config.toml
norm = "layernorm"
mlp_ratio = 4
head_dim = 64
num_labels = 250
learning_rate = 0.0025
beta1 = 0.95
adamw_lr_other_params = 0.0017
max_steps = 25800
epochs = 8.1
Rows from block 9, named by matrix and row number. Rows with one number belong to one neuron. Each number is 500 + 40 x the weight over its row's rms, rounded and kept within 0 to 999. All counts start at 0. Numbers have three digits each. After the name is the row's rms in percent of the matrix's.
# fc1: MLP up (model.blocks.9.mlp.fc1.weight, 768x192), inputs 0-63
# fc2: MLP down (model.blocks.9.mlp.fc2.weight, 192x768, transposed), outputs 0-63
fc1.463 091:517495507520459512431447520462478528497559482464512593553542485435581522486501417495536461509484499426473469481592588447492466508534511488477559483521482474495558552510490542510518499532523527
fc1.464 089:459510464540485551462527522527495446505549490490530529478541460464490480495453550549526494520524475424482481534483420463440534478515510583450521607532502495454443393427531495531524504485488466
fc1.465 073:498505450525526451450364517526503490493480471502492533396454541493495480524549531471426545530517520501457454523488431485486538527467478531464497487509548453559494511449525508494497475454533534
fc1.466 086:591558565440552426490536503484469529491512446489482482549505485481521496504489477538474464462525517571510459470493415525465530499529613498566486478492516531577477524493469504532582506460508497
fc1.467 098:502472493499537492478424489523442517490519483496447569478601446507471468562494489542446493568478476511489570481442520472461487510528537491517456465482483544461512490437481488533505533474528457
fc1.468 109:470533486565468475502483523502515447464491550499506612564566542564551549542548501512510526488527456515592471531526532489542516433544509517513513549422592568449429482570569550515528520483480473
fc1.469 115:484476559582544434509575467524527492532493547572494489428502558393516509517485461545525487530549423547523396482522424497485538571491434424506496494486541514584549460523540531523510478459526466
fc1.470 117:535630486482477457543454534521474488521539516517484499526533492461492496461589540439480457505496486487548508484509469553562465505428523494538467531462516540488499495566519473531465466486560504
fc1.471 077:511526506558559447455522492444458536510530416494491422514486553510479477480477556491473512510531501476496521498472434514529483547444482515433430477462490484518484542504514490521504472550527527
fc1.472 077:524539508475469575434540480431406486490525558511497462517553460483468485523503506483479512434473495549511515494477476465590461526493518552497491477509535448470475502472459519503555539554450533
fc1.473 104:459470499521481489523546451532504398508508450527507522493537515516462441468518487525503521491469466525444556518515476420485463423475497534455538564505559475478566498425456499464522468569439485
fc1.474 106:456510479499501441413463434444493475486528420505497523517520430505511531517500474504492532475579489480472500504496510614569484495483456558556533467512542540519505593554478485529527478469436462
fc1.475 122:495504476558512503544502518472487473464471530482569529484509469521539510543500540420496515454527389455476460530502441564493461491512460508502489514517520546523493523441416541466511490484491388
fc1.476 092:578450473559433493472467538533481423460560566469542518509476463452447512499520468502585575556451565510482531498519510515548512499430436515406534501512514477517474553480442520558479491470478468
fc1.477 124:537466512477421433445473556562413573479551515508541488543511499501560556525508418555495530474545476457479523464592456476484526520474535510461493534489538442456503457492513455515506507493482525
fc1.478 119:500455480460466502528447507509500512507523507527433497448515506481593521432541391387488494510569523523518459454486480512498565502559478486543496492491496542499539543493401511452565508527572500
fc1.479 110:498436476445473394532514572445527421530489488500575431570439549556524440527540459502542474415501521426540483428526524445543522428536499454508506479545450528423506528458475524512492522596482449
fc1.480 085:490464500508499449523476536453498448474526449561482572472518463524503505433483524456474543514517508550493516492485515482486516439505557534482485535526499497484514518502465548533559469542393383
fc1.481 083:536471506497438503488485481573483507519547470575466445452531473411514457497529449523503502481529561511520547470449487561463540483532500579458521494474530487480496500491492491498547460443528444
fc1.482 132:382528546590450494466518510482516498529500431485541383483534495487525521521549468538476487475493517497483508421514471497404516479467484481472531511519580459434529513462535503484474438493453449
fc1.483 097:504491474511535505510546441582492557471601493513536548557462523471520504533470519548495499473516483500511433506552532582576469538489492450481547542550547484459495455455500514529459503495459474
fc1.484 108:520506450504551532533469492551567535450490480499469462513492449489517472459594477607447581442520481514440556443538440508516526561548533543435518528514518464522487475457486436482571484481463415
fc1.485 080:491454422463502470473529524519480515564514520458513449457480443497497540533395469517499466469500446520492529482423412599541525552482533541442470433492504512524558542526480499497535549421538490
fc1.486 130:495543567462459496477451440572547473467538500433536448517416497477467571577553511533527514460442572433570524467502528502521431497469441540500475514463465496400520463521460448528507472499469495
fc1.487 120:465471481509430570459524466448537510514399475521477582467545507496490543516510528560459446588501549531509560450507453498457561549546493502472505422465577521496490525448458457464483482487509516
fc1.488 145:471515494516489482500493507459563592525486531542498527456478507493493458510430498502529513452505484484441437479482526475431502478508504442516504452508499487529445467454458549540530399469485476
fc1.489 106:496508456562465483482511454523469517463492550548532508428523451439513460519464489525476461474495533511488479539493513560545454463537480455450527496512520510575583512464489574419547522522474506
fc1.490 080:475530492518482513511467470463500521502527589592487468495490470528464477465536505482466530461554435505539511477467453537470533568461381443435501459528492568498490493555479540498561467457505498
fc1.491 092:469545462468491496514503503549440532462504481463556433506500492496564533608447515547545527439447471500485532479548550495522489551469441538480537488464572438483529449532443509532506478473485476
fc1.492 120:508500513420495453435505490510506477459474511445506576450532558458576532482506436438475479510509464574510515472434512515470496533468519491577487500524556501445486496490525516502549481554512485
fc1.493 084:492474513543481447502521494501464465521542508487500429519545519454448509492572585553480438498507531498556451454494465490477481579579569554472515564503514473474452492560540500476448570576476384
fc1.494 141:500500517439544493471575446583534431517432487563465428562480475527518481527486465479455504543517571462472537508465529540514440541514427461514475502532502561493525472504527460568570519519424473
fc1.495 090:512525487543515519461495538473487498449491440520543555521547458585511487510525499479408521498489453536543439443456492450530497436515512480478535515565503441510487554525483493539510510597555404
fc1.496 126:488508463475423501461482518510432498441437557543485547531483538535509478552467500537512540509496479601517497473514536411545527539479437494441454524490545516562479547544409481537510502481464475
fc1.497 124:499566452590542587470520489453553485510600566535587528354538440555457515514507465473535477529498504562564508461483473511496557551444484528503555503516478498473514571480509465535524502508488550
fc1.498 059:491463514544514488428436473456506530545474522502520386546505472487481502552559440490502475572543534474494522458557536507518489495473492469544476497452533551492438495495473460465522603458456441
fc1.499 089:484433466508485520477496522519503440604569550439479524478519577425562496459477530457517502512472552469463495547467452511439550435497509550518478469523556465450506512535574512506528526479487469
fc1.500 102:447487496486469472478581470513440490458494505461430482470495461525502494491469473588509491479453542487524489530435466489510462457460449535490595552491458535515529553561506439583474484526582499
fc1.501 090:535481464434486535482507519517481483565473458539516523571506532514471440572504452431470508541464461483489538565570510483498460553507468454507520470533466537486544534561511460420527545483476485
fc1.502 123:500544447572497479560508487474454445455528551489472539428491494496602606487481444486474510438503495473473478500471456458557480512466488467519486511495475502476512518572522461523530519441569575
fc1.503 128:551522448560530500507446469591507419454454555462476494491476518487549466497527538549438480568478486399505533546465514518452530408498526531434510499408462470551479527494501544434534523524548387
fc1.504 124:469514477522444454526559528456470541485513437477507489557437489426469495557524614548538539495461433453437448433466538508578450543499510515458436468526437527591475568544473548469442462556516420
fc1.505 089:515508511523527482458412551505446423497461518485508494503432600551516521464454435397498470507481481553513475502525448537557478519493580482495521475476520560423534553533491483477530502545515475
fc1.506 115:537526504539491511468517481485474529551516473525515518485478494473470598536339504497477558543534474494484459479486500485495591485613518449427523484538532458510516465517453492538552535502402492
fc1.507 113:514501526546441526527568500520480568499600468468459404438564505472435589451536457552540530527545577501492422537487553497500526504495397482523558529538561485491466498550510505406492482514519448
fc1.508 084:476501448561588465475483513495527483445533472497512493492600549566513536509500525529506511446510479514517494495440525599554483477550585447548470478544476473496467432480465527449473514570465444
fc1.509 083:538528486492495494530504444469497559467546576516455490505506499483518483504521543559470508470514507492452430452517502486495474508480447453502480550533506383505467498427446592572488478520486563
fc1.510 071:507505525510518461485506510535539525550523429466529491493459497472478467440479493512551492477462494471484585496588497539485552551484478582513520441532527550540533366579551510469574508519500418
fc1.511 112:507494428555472593481510496513471451406457457540523432483513501510479488512523535450480475494465455484486432473534495545504525483559508536552433483492459532455497447485539510558478452468464506
fc1.512 065:444458499471563511468480497524416451598429517512473513443510516518496531455516511492439437518545504469518476464503458567507561551535478483503517498564503479507475520441484417443528503486479469
fc1.513 120:455451527609552548462486488469512456428466536483469525452525543499558432541481435487541519479547580530541497515587532515551491541570451475455571534470499492496542438481556518503487415570563433
fc1.514 108:473490461425503485502456468502486486429521506499514500460530447518535499561448467468506437551455562519513519427556455505510456440507479517547515551417464521505515518499400542573534449544435513
fc1.515 090:571508544541540561558510487481494488513540501450581529541535515567575486457463470490543599534504499553529478539555528527463465536481481472481511424485569486552490537546545494440513512469453474
fc1.516 099:506585545462590500543501529559428581452486485539501547510510528492481516418512473424563475526556502537479424463469464523453504456424541539495519543481532490547484477526522480460491540487495533
fc1.517 111:516515481456572536485475455545529471536454533566479555561507581501439519497417497557403534433515494486459444483457481493519470548548504482501559468526525427481480564479496518523437471551465507
fc1.518 123:539538447541482486528542468413437481478477498546568521502488504537585598525488537462503524433519518517531441526476467522532530474447471477481567514473536458556516506522457524476543479489517535
fc1.519 069:473414519510468525472506541492496487519497586446491475465479539556446520515487474515438504571488484516492510489552438439482497552464569556461533431492492479558513502501457538522467468576511492
fc1.520 101:487379535498545502457470527495434469496556509464442539483527512510551468593530510550562454453457481413554446506523502458511553474474567402527464516494473499505548464470560484490480554518524484
fc1.521 068:531499538506407577500437520537458454512452503472439497529595457496545470480525552458447491465504515496501513542417533542557464536484536509504511501488528552544500448518458476493451484495540465
fc1.522 064:465541543454454414505501523543491480532489479458527486477492508536469498449499428536532514495494529455485387518465586549515508569519547539502545504414523492449522424505564502441520432460517502
fc1.523 113:484475481503553510504507492477530467534527519501504506487521467454435532498487547535515467507516458541554450505514478545417466536603516495468531504496516482463460573478515588460490510573464497
fc1.524 100:526519612598539489553509610499505493506528448586527511523486454507553487508513482494494478557501528539449521459535478484537462479533501490515528512455558453470496454504499560434517548563505429
fc1.525 080:618465484425438475475499489472428518505502537462521505498505525513539484478513533518510474459466483576517506553452506516571515574455488587490500495551441518455459412476553486468495433483583488
fc1.526 122:447508517530480525561434484492436503497529572423495448469498497462499434482507561435480495483475501524489489487571533524540486604485536542445514525582499479430531493435552575480465489531524561
fc1.527 098:455461577490464529534473514535533490490467537511511425449451475465445514496478532548539438541558520560481523480514541481528444496542558437447532433450547510461541516498526488459522455515535477
fc1.528 060:460521534526544478473464460462429501552512483489514585433508508477475552521413479532462501461450508520486517495522449519557529457573490568452532496531479495533486551454489512510540503517488481
fc1.529 105:479536494466463506503467498542500497417519571499558541529495442565529540546349495454451424436446514524529477534492483499486483523537463499458505501502536566466486453555425464476525484465484577
fc1.530 082:472519494493488528435461538480452499451524448462525516475543491511463558513544427511471505494470537483491480459545519508425504506572554513540492505487560525516482474451504553574497570467501480
fc1.531 126:466542468592479458539491511512426498519483498489542505582494477590484463451445475515472579530470489474535441444497520440580565537481533468564515548467534518538523523479499532456520468506538494
fc1.532 087:453523508457525531502500491578546558482521471478528557478517480479464451491545415494512471424528396505571544495523519423464493560436436556509449553577524487448466574538550518507512488447517434
fc1.533 060:478517578502481511484448482468493478504583438495451484478446451518460533444454522569473426501469561488518459532571512482534505516467491532400453492511591476481502478480440528522526541483539442
fc1.534 074:549472452479500503469541445469512512519494448502458559462507540464449568514446491517456480435516554425448582377534546467524478502550477489497543532521510519521529550514493499516498526439471477
fc1.535 077:490523548535458444469551488482468482512576514548503551444499487516454458525402502469584572522494503435535474472568463505464502481595515420546441495535466565474500536495492470506446512555454578
fc1.536 075:482441480537495389522437484559471420464513498493488480489459520511517527500502510477515520505453488511518540488546559453472482459556590629473452537423499530552447471556524549576525485509491459
fc1.537 119:448516545474475501466502500513502532504538494414453527544503515480488532517526574445450538397456544547458452478479503483519443476531493582483553531447473457469537401504525444534553564501470516
fc1.538 127:511460488429477485489505484479564530537507417478460504531504535515495520595474431516515507571479558565460482485455483502501429467496480527531490425560495488532496520558544576429527550439502507
fc1.539 094:501469509521495556539519487507457430455504456495563461441607580479557526475493541471495488474492567472474509553574562519520531598480512434495525450515490536492464535506482541445555515463494542
fc1.540 073:485521529544543479505583524509445514514494525523491563479629500452542547452434497499465568570537456460506527472489434518507479540514500533481528531582515528495474497560515542538506471512492496
fc1.541 081:523431518481415416476535538513583546480496541517599484494597579511490526517473532502461486540503450481512476434470441520519526498501561538443591467512482492493486445441479503454561539510496382
fc1.542 114:524529457652505536546541557521473494496516497494520534525454526474458434458474566486464545481494454557496506476444450481551479500510465489443540550520573507561496484510487577543484463482481451
fc1.543 093:455425509478467495520530600456487496499450488570484446499511446497531482469459512496464523404538527436493542418555505460494505484566560536481499465473438504463506503456493488502470500467574504
fc1.544 058:502492489498520479404501476486399520527526479492551503466489500561538515451490480497494475518515522530501424512522445544505441487489566463518487463503457568518482514439555511434492490445477484
fc1.545 067:439512500457538453462444558494537481499494424503520495502504443496564483564518540485504531526458488444512523508529531521533528469519592493506512395491517497549501555532482539475523473456468473
fc1.546 116:444392424457470526512466491490458524494522531496437527476499518476499562549349473484508481506561522495544552478503476484515476508542469461509537419513442536492467483508553478443544493498460467
fc1.547 114:475459537498563499481515436517571510506534506523524459450483525508507488471498474454516471516494487554534451578559423470455473530516435472445494509484435519500440446574502523483482502469503570
fc1.548 111:525519545496551522506560482482531483489472505514436532451548447511468559531527491542507575558534555517467455571507471523482535479541538426549539498532515466514430466446489420528455541495481474
fc1.549 126:548482483489457468544539439498560425540528542455541478459571495504486490547484425468433578535430495510486510421457497455509536490531445514577462478544547559406513437493494469519496471426512504
fc1.550 128:440448536535480514506465496476478495466508460452466509490504504498505425455575525532457457470495595505421448511411439494505519490539431499569457563443495443568460502550485458531470437542506449
fc1.551 134:507530515511489525456468524455465508406451443448526444498536498557510513500534436475531543583491476493409468465442449448515521450430551497513523658507502488511562435544579450488486516553459479
fc1.552 051:503496514521543414474480522559464482531519441518560450418563564514446501541524464530491505518476523507473528471574429498555557460522513528458536503512532464530486483481491496517533468525532396
fc1.553 100:486494555457577501494455492556526545539586539484536579579536495490575454552525533498490493478491470447523521578473488523475534517468543476423498525526490539483527474561513506403569428477548508
fc1.554 128:509560502539509567463424511533481486513510558520453469467536504527514521476466493507431473507502492547489502437441518461457534500431533462594523541533513490477513536483464542574578416518564423
fc1.555 093:525446438474480484486513470453466503501492422526431478492493541550525574499503475491494434553498511444465458459463488511502555497459488506536518474450504521549372549503471516523501494512537505
fc1.556 086:473537503502461511458496471529550495577586520505464632488552440525490468434558391563462523561473506506475425472475466546554531513537489523571559512493487507434503480608562551483515535510498459
fc1.557 089:473487521535445513555525482494419574552505507524508433465430509521590515537505525590509559479493517449470545511519469539506529500492392522479521534538467485549526526380515542555459563417525542
fc1.558 099:515487544459515488584479501420535446504520482441493456445511561491520491453564516484484487502471467551506442504575516486512489442481465521459483436463452447557515507582424577491519549537546481
fc1.559 070:554501509557499453438509448521501533516498468506575421496550569516516483467490518447459536474486476549486512492444511492541441482443531584468494449536580488540513539528513540540481552480515556
fc2.463 104:552504430480507495407532487444475495511543449513525527468598466532510548499440523433471492502567505490489452505499512466484537470512531528405526546460455458521447538574567543498483413488566544
fc2.464 095:400461496540466464496457486522507489555484459540423596613520531508557368525531546422453541456455490430535533472444464476461516537505471519479500558458517542507440431545492521517443501491450535
fc2.465 079:546488536535516472455515503550536487479497463551535409513493484524525474394443499520477451493534440487487450464512455515493478414555482484491473576457433496396443466492489521503513470484519453
fc2.466 096:531438587499454521539513497486532500539467504459507466538449518506510506406484462535444463481572526469438473490488496539508479472477451460435491538515533506531466562452465503551536460560517477
fc2.467 099:530540508483488506515500490527538519459586573454464456506465551478531506520514476547485533545469557464497524487572507567507474515515571559506498507512516498514449411484580465416458459565486516
fc2.468 095:471550455478464509496542505538480545580535497510508482461463509565467589491475419566472465533508516431462480459589504485507487573510506531546477435506478463513484517523517508552537540468556505
fc2.469 115:480486502522541495523544586565511449545518404496505444509489523520478581524525376469554567520546471547580445469528465491479480539472513520513514467452443563529463501525492555567545555533428476
fc2.470 113:508552522427430522545483528491440505545520540514484451482529501550498514482516505500458551521522515545463519486385460517504468463517497470587492533420458532539451529497436505565491507511556483
fc2.471 084:485464566510530460533535417440464589527497495452457521444526513458499536486483479515542526520525511467470516395539497512516487486503535452480513483534429501576518483539481414485523440495494564
fc2.472 089:525452516486499561503476516526544496519489529560454504457444409472505482472549480495491507454417498470451527493501576542491491484493510507515481534542491531440489500454470500480455454543462546
fc2.473 105:526443475470487543478549561468398529552457522459537505478510462499492501541536466533477542458510550540482454503568529448552528541524481539378616504490580435388488504468472533518496469524455520
fc2.474 112:504442494439522403474585465477414481495527471526530491490536450483472475563464512471481553533435506561547544510436488513498487559417459479493518510497507504532448532500409498430494510545581571
fc2.475 113:492518538509451468527551520537474551527487487454544478429502480513485528536564472431542453471424494490472470527492474543496534511461458508563482513492456484496518504550567516441569589397531465
fc2.476 089:520511502427459528479530468458487514527470501473512499506520434483521454564528456470498506472525485536542472452522537509505481498532489535499500494476539477517513504562513527543446485510577440
fc2.477 103:523526494462460504517501521482403484469527486553459537465524494491517429452504481486484517547641573531456433544474498466514472515501538444471476554488529533420468467528500521473497525492427495
fc2.478 112:568476431561535495555474513497544487458485531464516477386513448490546470515500470473488488511525556511481480460489486515485487447463438549551473441506491442539545506543484534491552526571532468
fc2.479 123:502497511452568510512494535442454507457524489493489435514466512626540483456552546541463465515459434456465494502571470418508471478540484469422508493516517527504502484524460446519513494546487429
fc2.480 091:479491504521488507525543444447492454456502508511505513462469537456515552505509499464543499506486431497525503511423493502513453517508463489488525505452491522471527511431484458530541507460452544
fc2.481 083:491477544470559516576549523481524486418533462522458507517500539537517582473470483488449442541574526486493451476434431469530577467505461423610524535570552476480564480502557509478488480438507510
fc2.482 117:449492538512514497518553572429553505518522487472578494518501488439530488503488436499514446458525470586556508493463531556473511554476507543516479522455520540396536464508484538513522489508459494
fc2.483 099:529473596526510473499447521542474467476537483542479487474545500470522446505508546460481451510579452494456504554563489537507513499462543460464501501460482537476487550467473496473559565418432543
fc2.484 117:492425523472480426476453511447487466486474483450483481477545502450570488420535470435497527547456463493408449531448519476460416494514483451515484434616500481518513501494496499568478533499439447
fc2.485 082:415506444519559512533472515519482448557482515458507462495500481540498496491480516513446482484485584538481458503496535530552495489512545481555490552490450569489495550558478425455455536484517493
fc2.486 125:495477433473514469526448552507529488504535539440505509543532532530474501588516469454461488483522443523529502445484462469480454475493519543486484550492468468496544510511354482523481476500576431
fc2.487 101:453485444524456484557469519514534467489383478494532525506559484543476492508505536585537548470510534493506561552544474497492560442489502464482501466451468534444474545527415480523462413469496562
fc2.488 138:526534472489519463501561500496539519506452521549512506481541495498511505484461478498532508556499415451519484484447514457454431538524539461482510517522483488568507425531454569517452465460448473
fc2.489 099:476436494489477463466491524483559506521476496454542496554517486560483482543526499444458534488462550504460514515419566434436600526508524432520456565524487464457481520503499506525456485524576523
fc2.490 088:453483584507460503515533453406504468480480452520495507559455521489475551450569543514507504445420564447495472481492422452568479515547492556451494525506510535570462515540486504572525461511484582
fc2.491 097:531415526519578475527465492509503506531510475443473553602481497552492499456479567508479465500469476466531572468421500490441459505552622463484415605544520437484507482505564487510537444543531537
fc2.492 111:499508529453471455457501571521458494531511543446431474480522532492553541476500469468486483496469442544433586513433475477517513521535493520577430544472585508478443513475514493534569490421505486
fc2.493 078:502454443482525478471479523485532436502517472465463452482535545447522423517514574520573434556572437602429540473556534506465522472474453537473479484441514482548546524530482401524521479588504475
fc2.494 121:533470553478518490513554516524499538495517494543505479556469474470423486476444438477428551524586498453412473545516518532465515485501493489493476478532452516419530544473572459512492522482392512
fc2.495 078:481551508466525546504493506446557534449491526496462496482571488584408508541514485449509557524464616478480502471482494487484475523550460481542561569459518537490566552493520459493466544541494425
fc2.496 131:495471451475464490479521527497471550512430529493527526556485509474504412563496451511543545468511472590436479519484471494528472458465485493572545465477516537482477551529452498539602572468428482
fc2.497 104:498559460486497555450492537432493460452474467488553453458472536529548502552580533440577489482477546480397499510555529488466549494423456509527559518467474461440519498440436492458458449474487512
fc2.498 073:455450526559470513569488482572476481424474502507536462471490510523486519556495427464493478486541521506497517511541488531526531448508502467488511465476484486469491490427447482500497492489499463
fc2.499 088:490415543472510569514460488506492488491519440417473511525531524448482543414477494554441502578456543467505483517569493489421497449447451485599547521551571507490466454498562488544497549538481537
fc2.500 104:456524486498519488499505493500527540430554494548524426517487489461506503485533522532528544458457446497536497564414447503538550478498496512544599603542555503540430609534520462543389436450473514
fc2.501 094:474528474444425520500534527536458531558502552516540514461551487495401513542508580498543478536485530493522507466498546541456486543453502528540499428551509477560508547481485499461417485541476510
fc2.502 119:516567482547497515536498547506494552545535553505507508447493513570569631465495527512534472511531528478446414579571414536563457504485476467536499525484455503454517507457531507426486504507531535
fc2.503 118:559509563548499507488466491485499549475498498488467554509514534469511475449438449555436532525396536527492492471487515467435523491478528516463478545504500486584456457451566459524618508491466455
fc2.504 121:501551449531498491596534475439466484490540498476475548448508487484445485521546500532491517539549490543488423449476451557493502494480471475488444439506441598534487512522524535442465483529535476
fc2.505 085:534463432564512531509504537526433472427498468560519521461489464498555485514562532519430573507552493494507557455525537464440441516474465531472513421480500486455548491493483410493573495488500543
fc2.506 105:454459501531451552492528449546537480452465504467462571516453518476486583461451498485482528489528522449483469501463515552424446558468554578452466468445520480500492488426517533497503514460460500
fc2.507 111:567528462577492569461547499485558480463505528458513503575589497453496531564537470524496547503505503461490547477446569531468491500465445578469484556530456506528470432466487464452518490516528485
fc2.508 088:493493514494513512488519470557414451509450518496575454431511477509535545541502511560517506526500518496423473555500503475513447473503515508555421467481454516496449544507475493553468452419506486
fc2.509 088:451473579529529523547456480535463474469501439570543453484442482533498525512514511491465567457554534440481504520503499539468556550515491554525517553478440459472475466476523501519477527480451485
fc2.510 077:429498483497525402496492525503508396519470522515519558449561451503482564565522518502563527530502487450495456486423471481463424501552514462560439524549523484418459528512515507477499580475493481
fc2.511 116:486507544479503506495449509568532476506465530555530537495521489470448440504497497513485474530520445464472461574509473490477461480615480485470453513533493542568461537558502517486501516480481464
fc2.512 081:470600571502508509556499513506526511469528492533470533450639511469481496594534463490402515527532476513504523495519546510474492558505537489507519543522487508494507493443409531575521529437448414
fc2.513 111:468542434547509451527486545595480516497498552495526495437558500493566543525469555512493556390559571528540499503515594530439481523514413532495523482501462490475512520468513502550515533571513458
fc2.514 107:475491429482552496506450437488492558482513569532535476513489444495487522571513595497509490508509426491504541487490496525499517527558567493550526482547507494495429497515392510513561517454502469
fc2.515 102:571465504489512535507458459462463450559507539510495474588527503513533494508483543556502475491480442522559505517484428532510513503570522467575543532493541423524486460559563538478481490583491528
fc2.516 110:551488492495525518484500408542461502504470532564443542527534503418503471434537456456481450524580462499439451506447518516489451484517578467604503465494530508468471475496531462451492601560480495
fc2.517 121:507412518464593487527463500516495502473472460520437492533475564484530480448462606567475452486512502460453457576570481523513488481503482476624559503536519482487518578496497434517547514478514520
fc2.518 121:522520468533560432523500450533427508431480503480566479573467470430516542479473519483526515446480463525568530476510573529541498497412504504549567516505536484531499522525548516484514491498436470
fc2.519 081:556442508495461480477515454509471527501491477521501582497511418516446550452486468442573469543494505471464551559488472510432482523471545472471447542468559529425520417460468524494503466468528554
fc2.520 113:461511547524536465464434505469514549453491398520464475539480451495558447528512476452539488485548564478523524529485511506510482449469547446512499545513499500420517468477519458523505516518529463
fc2.521 077:527618503526542597492458542539487492446492509520508479519514472476522468505551505451514518540394448521457432483503451453453507479491526520546476493523589469494458456446406539504476519525523474
fc2.522 073:463414591471532558502557514530540480601559525531528476431501424463516468600504546542470498417476576573487533482519516488531442536484519452513499497589519503507540493534511455538479489534478506
fc2.523 116:479578494533440468458525511508483482552490496518467514505562480535443577482493507470499509500455544477494554581440520521519505498514469576502518492512504553457470489522463545490465504398523563
fc2.524 112:519508481487498471429471557493460507490488512472456511477538522566518443515527548494586446522545515517549452518590470460513436510570478475471504549462465500519452447520382552519543534558510482
fc2.525 087:512535518521445482572478481465543436529455472542521506506532486503571473419444491564553512561480541472476476513466560511483520474514501569509482488497616606499517591521526534423492523466471461
fc2.526 106:499459483462493531527491513415445492549510507574483476525541525460493512507477414461439508530427586461507541548458501534539460481526461471509553544487544471611500466513558496531514500583577466
fc2.527 112:563521434497557503546548548488493481545518437497563574467535515549489526462511513488601487499420512483510543555502461504519571524483455508483466443471419507546590450478519408486585462488452478
fc2.528 086:527414541540555538446483491456487453462478471500491474498502496551485544516503494453479468560512480489504519469479507443574480497549479464572457484509515463558515452517546484526435500476567506
fc2.529 108:524536555469521484527539490542547517476575496568566451430479528493487554587528524473573532452493485511566514551527584500517463503437554553468562510559498461417555491591508529507478525452484479
fc2.530 081:482551457517519496469447501538536426502539545460503537481425551477474586520521508477385494499554546480456474529444490534474522538442572437492497535510532452496502436522444602483497578457525490
fc2.531 119:545517485501523458485500551519485461498507441474518499560508455520480555479529496430432414453527529498576470488534448435521542533499635485547510552532499502523501527471468443509450468481587446
fc2.532 088:557503525487533469457474486531521517505505460459500560507462527496542479520516585492508464529568497488431541510539511502507503520540496441458481567500494500554495532522479520499479494541496531
fc2.533 071:543470496486512468427532451497514474479495527496524519519506499595512478594475496464522453493433539505454485516466487447509435426465502482546457507496543498444549510543536544460434500567495521
fc2.534 083:538450559515549537561487456495466435483502453525508426492408514490527492441475493486579484520516414374535520507521538538493512492456509527524544514496498439475422505539444502513448495514478503
fc2.535 085:476402565476520537512445481568513479487493415496487474421480501551569510476467486463472566506442505473549487451450530508504502493468483572490519480527549477474531471441560463490579579479496500
fc2.536 074:472537478475541524525513446439564540442527486506442548461550521545463558469537415514470472539510521503429503489462524508476480503511583553456504523562539585492499554513565511539558599483451438
fc2.537 120:393559455528525484516483536543466562508508537480466470536482472527481533476543522476510567520580502513478554505524490557569466473513524564542500508519469502425479446462467507542549541460467526
fc2.538 124:513453465447532489505510488446521517499495459546527506522512452484458500459486495523515518549502529535487553544426441542534518491463426540515445514495463567561544564532520658521461493526514579
fc2.539 085:488441449515528515555485563427505503577519572477516423500507519528514529599527480502445523569474454480509579489520519584436450530520524474527488479512506467500515469463545436516470439516509525
fc2.540 083:439545519478466452511556490454517444478446463492469583507517532528477479522522521494470389464562423471464577464500467482501566526523494528454480474472528513567504549514410595559533577561486509
fc2.541 090:551420459500470519494483511515481507409497533526453507441552517540552622496553522546568519467460471457472455490482526506463477444474500523500473527513492524512497524509458543524478481506529443
fc2.542 108:586405509586524477602490504549458427475531526396485578507514504517459469455470457550510425546501504574497443461532510457540496502519556555505491455508536504489523562519558447539479537499511503
fc2.543 084:527503510456466530576599522540515478467516507483520410533539487486525434506436494494467513529435504591473483520437581530500493494493505515471529489490489554436443533478472461503485443401505526
fc2.544 077:513495502488534464483522462467476458577424475516455511476500480528596523509453548491452485521469445473523543520537442440521452500470512507510445484508385478500502454468523474560570512506556445
fc2.545 077:471479507501524630467566523468502441494507492397471532529533455406478497474502438508498468557461497392487523483482485489503519497514452534512475489508500528502528504531519440515462467468562468
fc2.546 113:509582486481509466517562428521493473448543583501455510504458465537631562521483507464510498512536433558564494460446472478506472478501490473431529547487502434443522469546413547509548523549520495
fc2.547 112:480448525467508477445468545506483542566527481493494511407541484510583490506509515487378510496433520520492488521525448508467518498447481476593549535461548414516509421508490536492471510489485458
fc2.548 116:503459528554541492457557457492527519487433517491506493418498497504411526600483491477487485529502529580538540446468538557491597515467462465513496417562487502451535461475476407483545445472536524
fc2.549 120:488493446464476459516454462466516449476451478486490513521494568508460531497459489467470556502527484485541464531571484482507516515490516450597509482541563556419638466539459564528469468474453521
fc2.550 121:506519530515476538480471451473413516531534467532462547515560452522488442454459614591504535469488475505519415517501423518515440438531406482463510483458478471496513504501441467495535478527563514
fc2.551 119:485588428512538560478539485438566569443439530529397470515468502472482497540523532492600426506481438597600497565535549481505514501518471473523510546576498481495537489463541552549526517490438517
fc2.552 065:497387483450462528473562471516459460538468543505517461511524557515497485502495492483454488516496590575521481414489503515503481492518543492529576513566501514567469504449397513491514531449509466
fc2.553 116:392442466487576462547502487503591483480550503517557505482503547488531510527502500497436512528512519455523496424458452469491573525604548580477534496487441600514425509476462380426503493478542492
fc2.554 126:472531465463548504529514503495521479440461505501536455557450537538452579581510525479457561540511487539473462466454478470499496522475478506512491543515508520480553495461473427566446406477538433
fc2.555 101:473508412487453439497496484500485500497510506519457388480471511430513467560486488490528489520564459494463539534460416511512572511511485459539558583595480523488447442554478474490530540460486443
fc2.556 084:517583507534431537504476504521485478510592585514466535552448472555438519539560412499485455471403514541508485532554488573506434448506470624544523401447520493468481492534530544434433505462510463
fc2.557 085:486502520543459429552468584500499514493440487547500477505470507465521516589453481456473503553556450510483591495460510474481488515546500560557493505484530485483426466489503527503531494486499575
fc2.558 101:467473511517550546541510505557526523465470552484476569552440546522523422440455448554478539522563357542530513407466538539518453514477492582502506446469484469536498565486568508495557540460545513
fc2.559 076:503448514482524455516527490511510508557515462491507446486541503455479514556488523471443531442551577526442574529498531549578474563504515486506553514503600470456475499491506515485438526607530543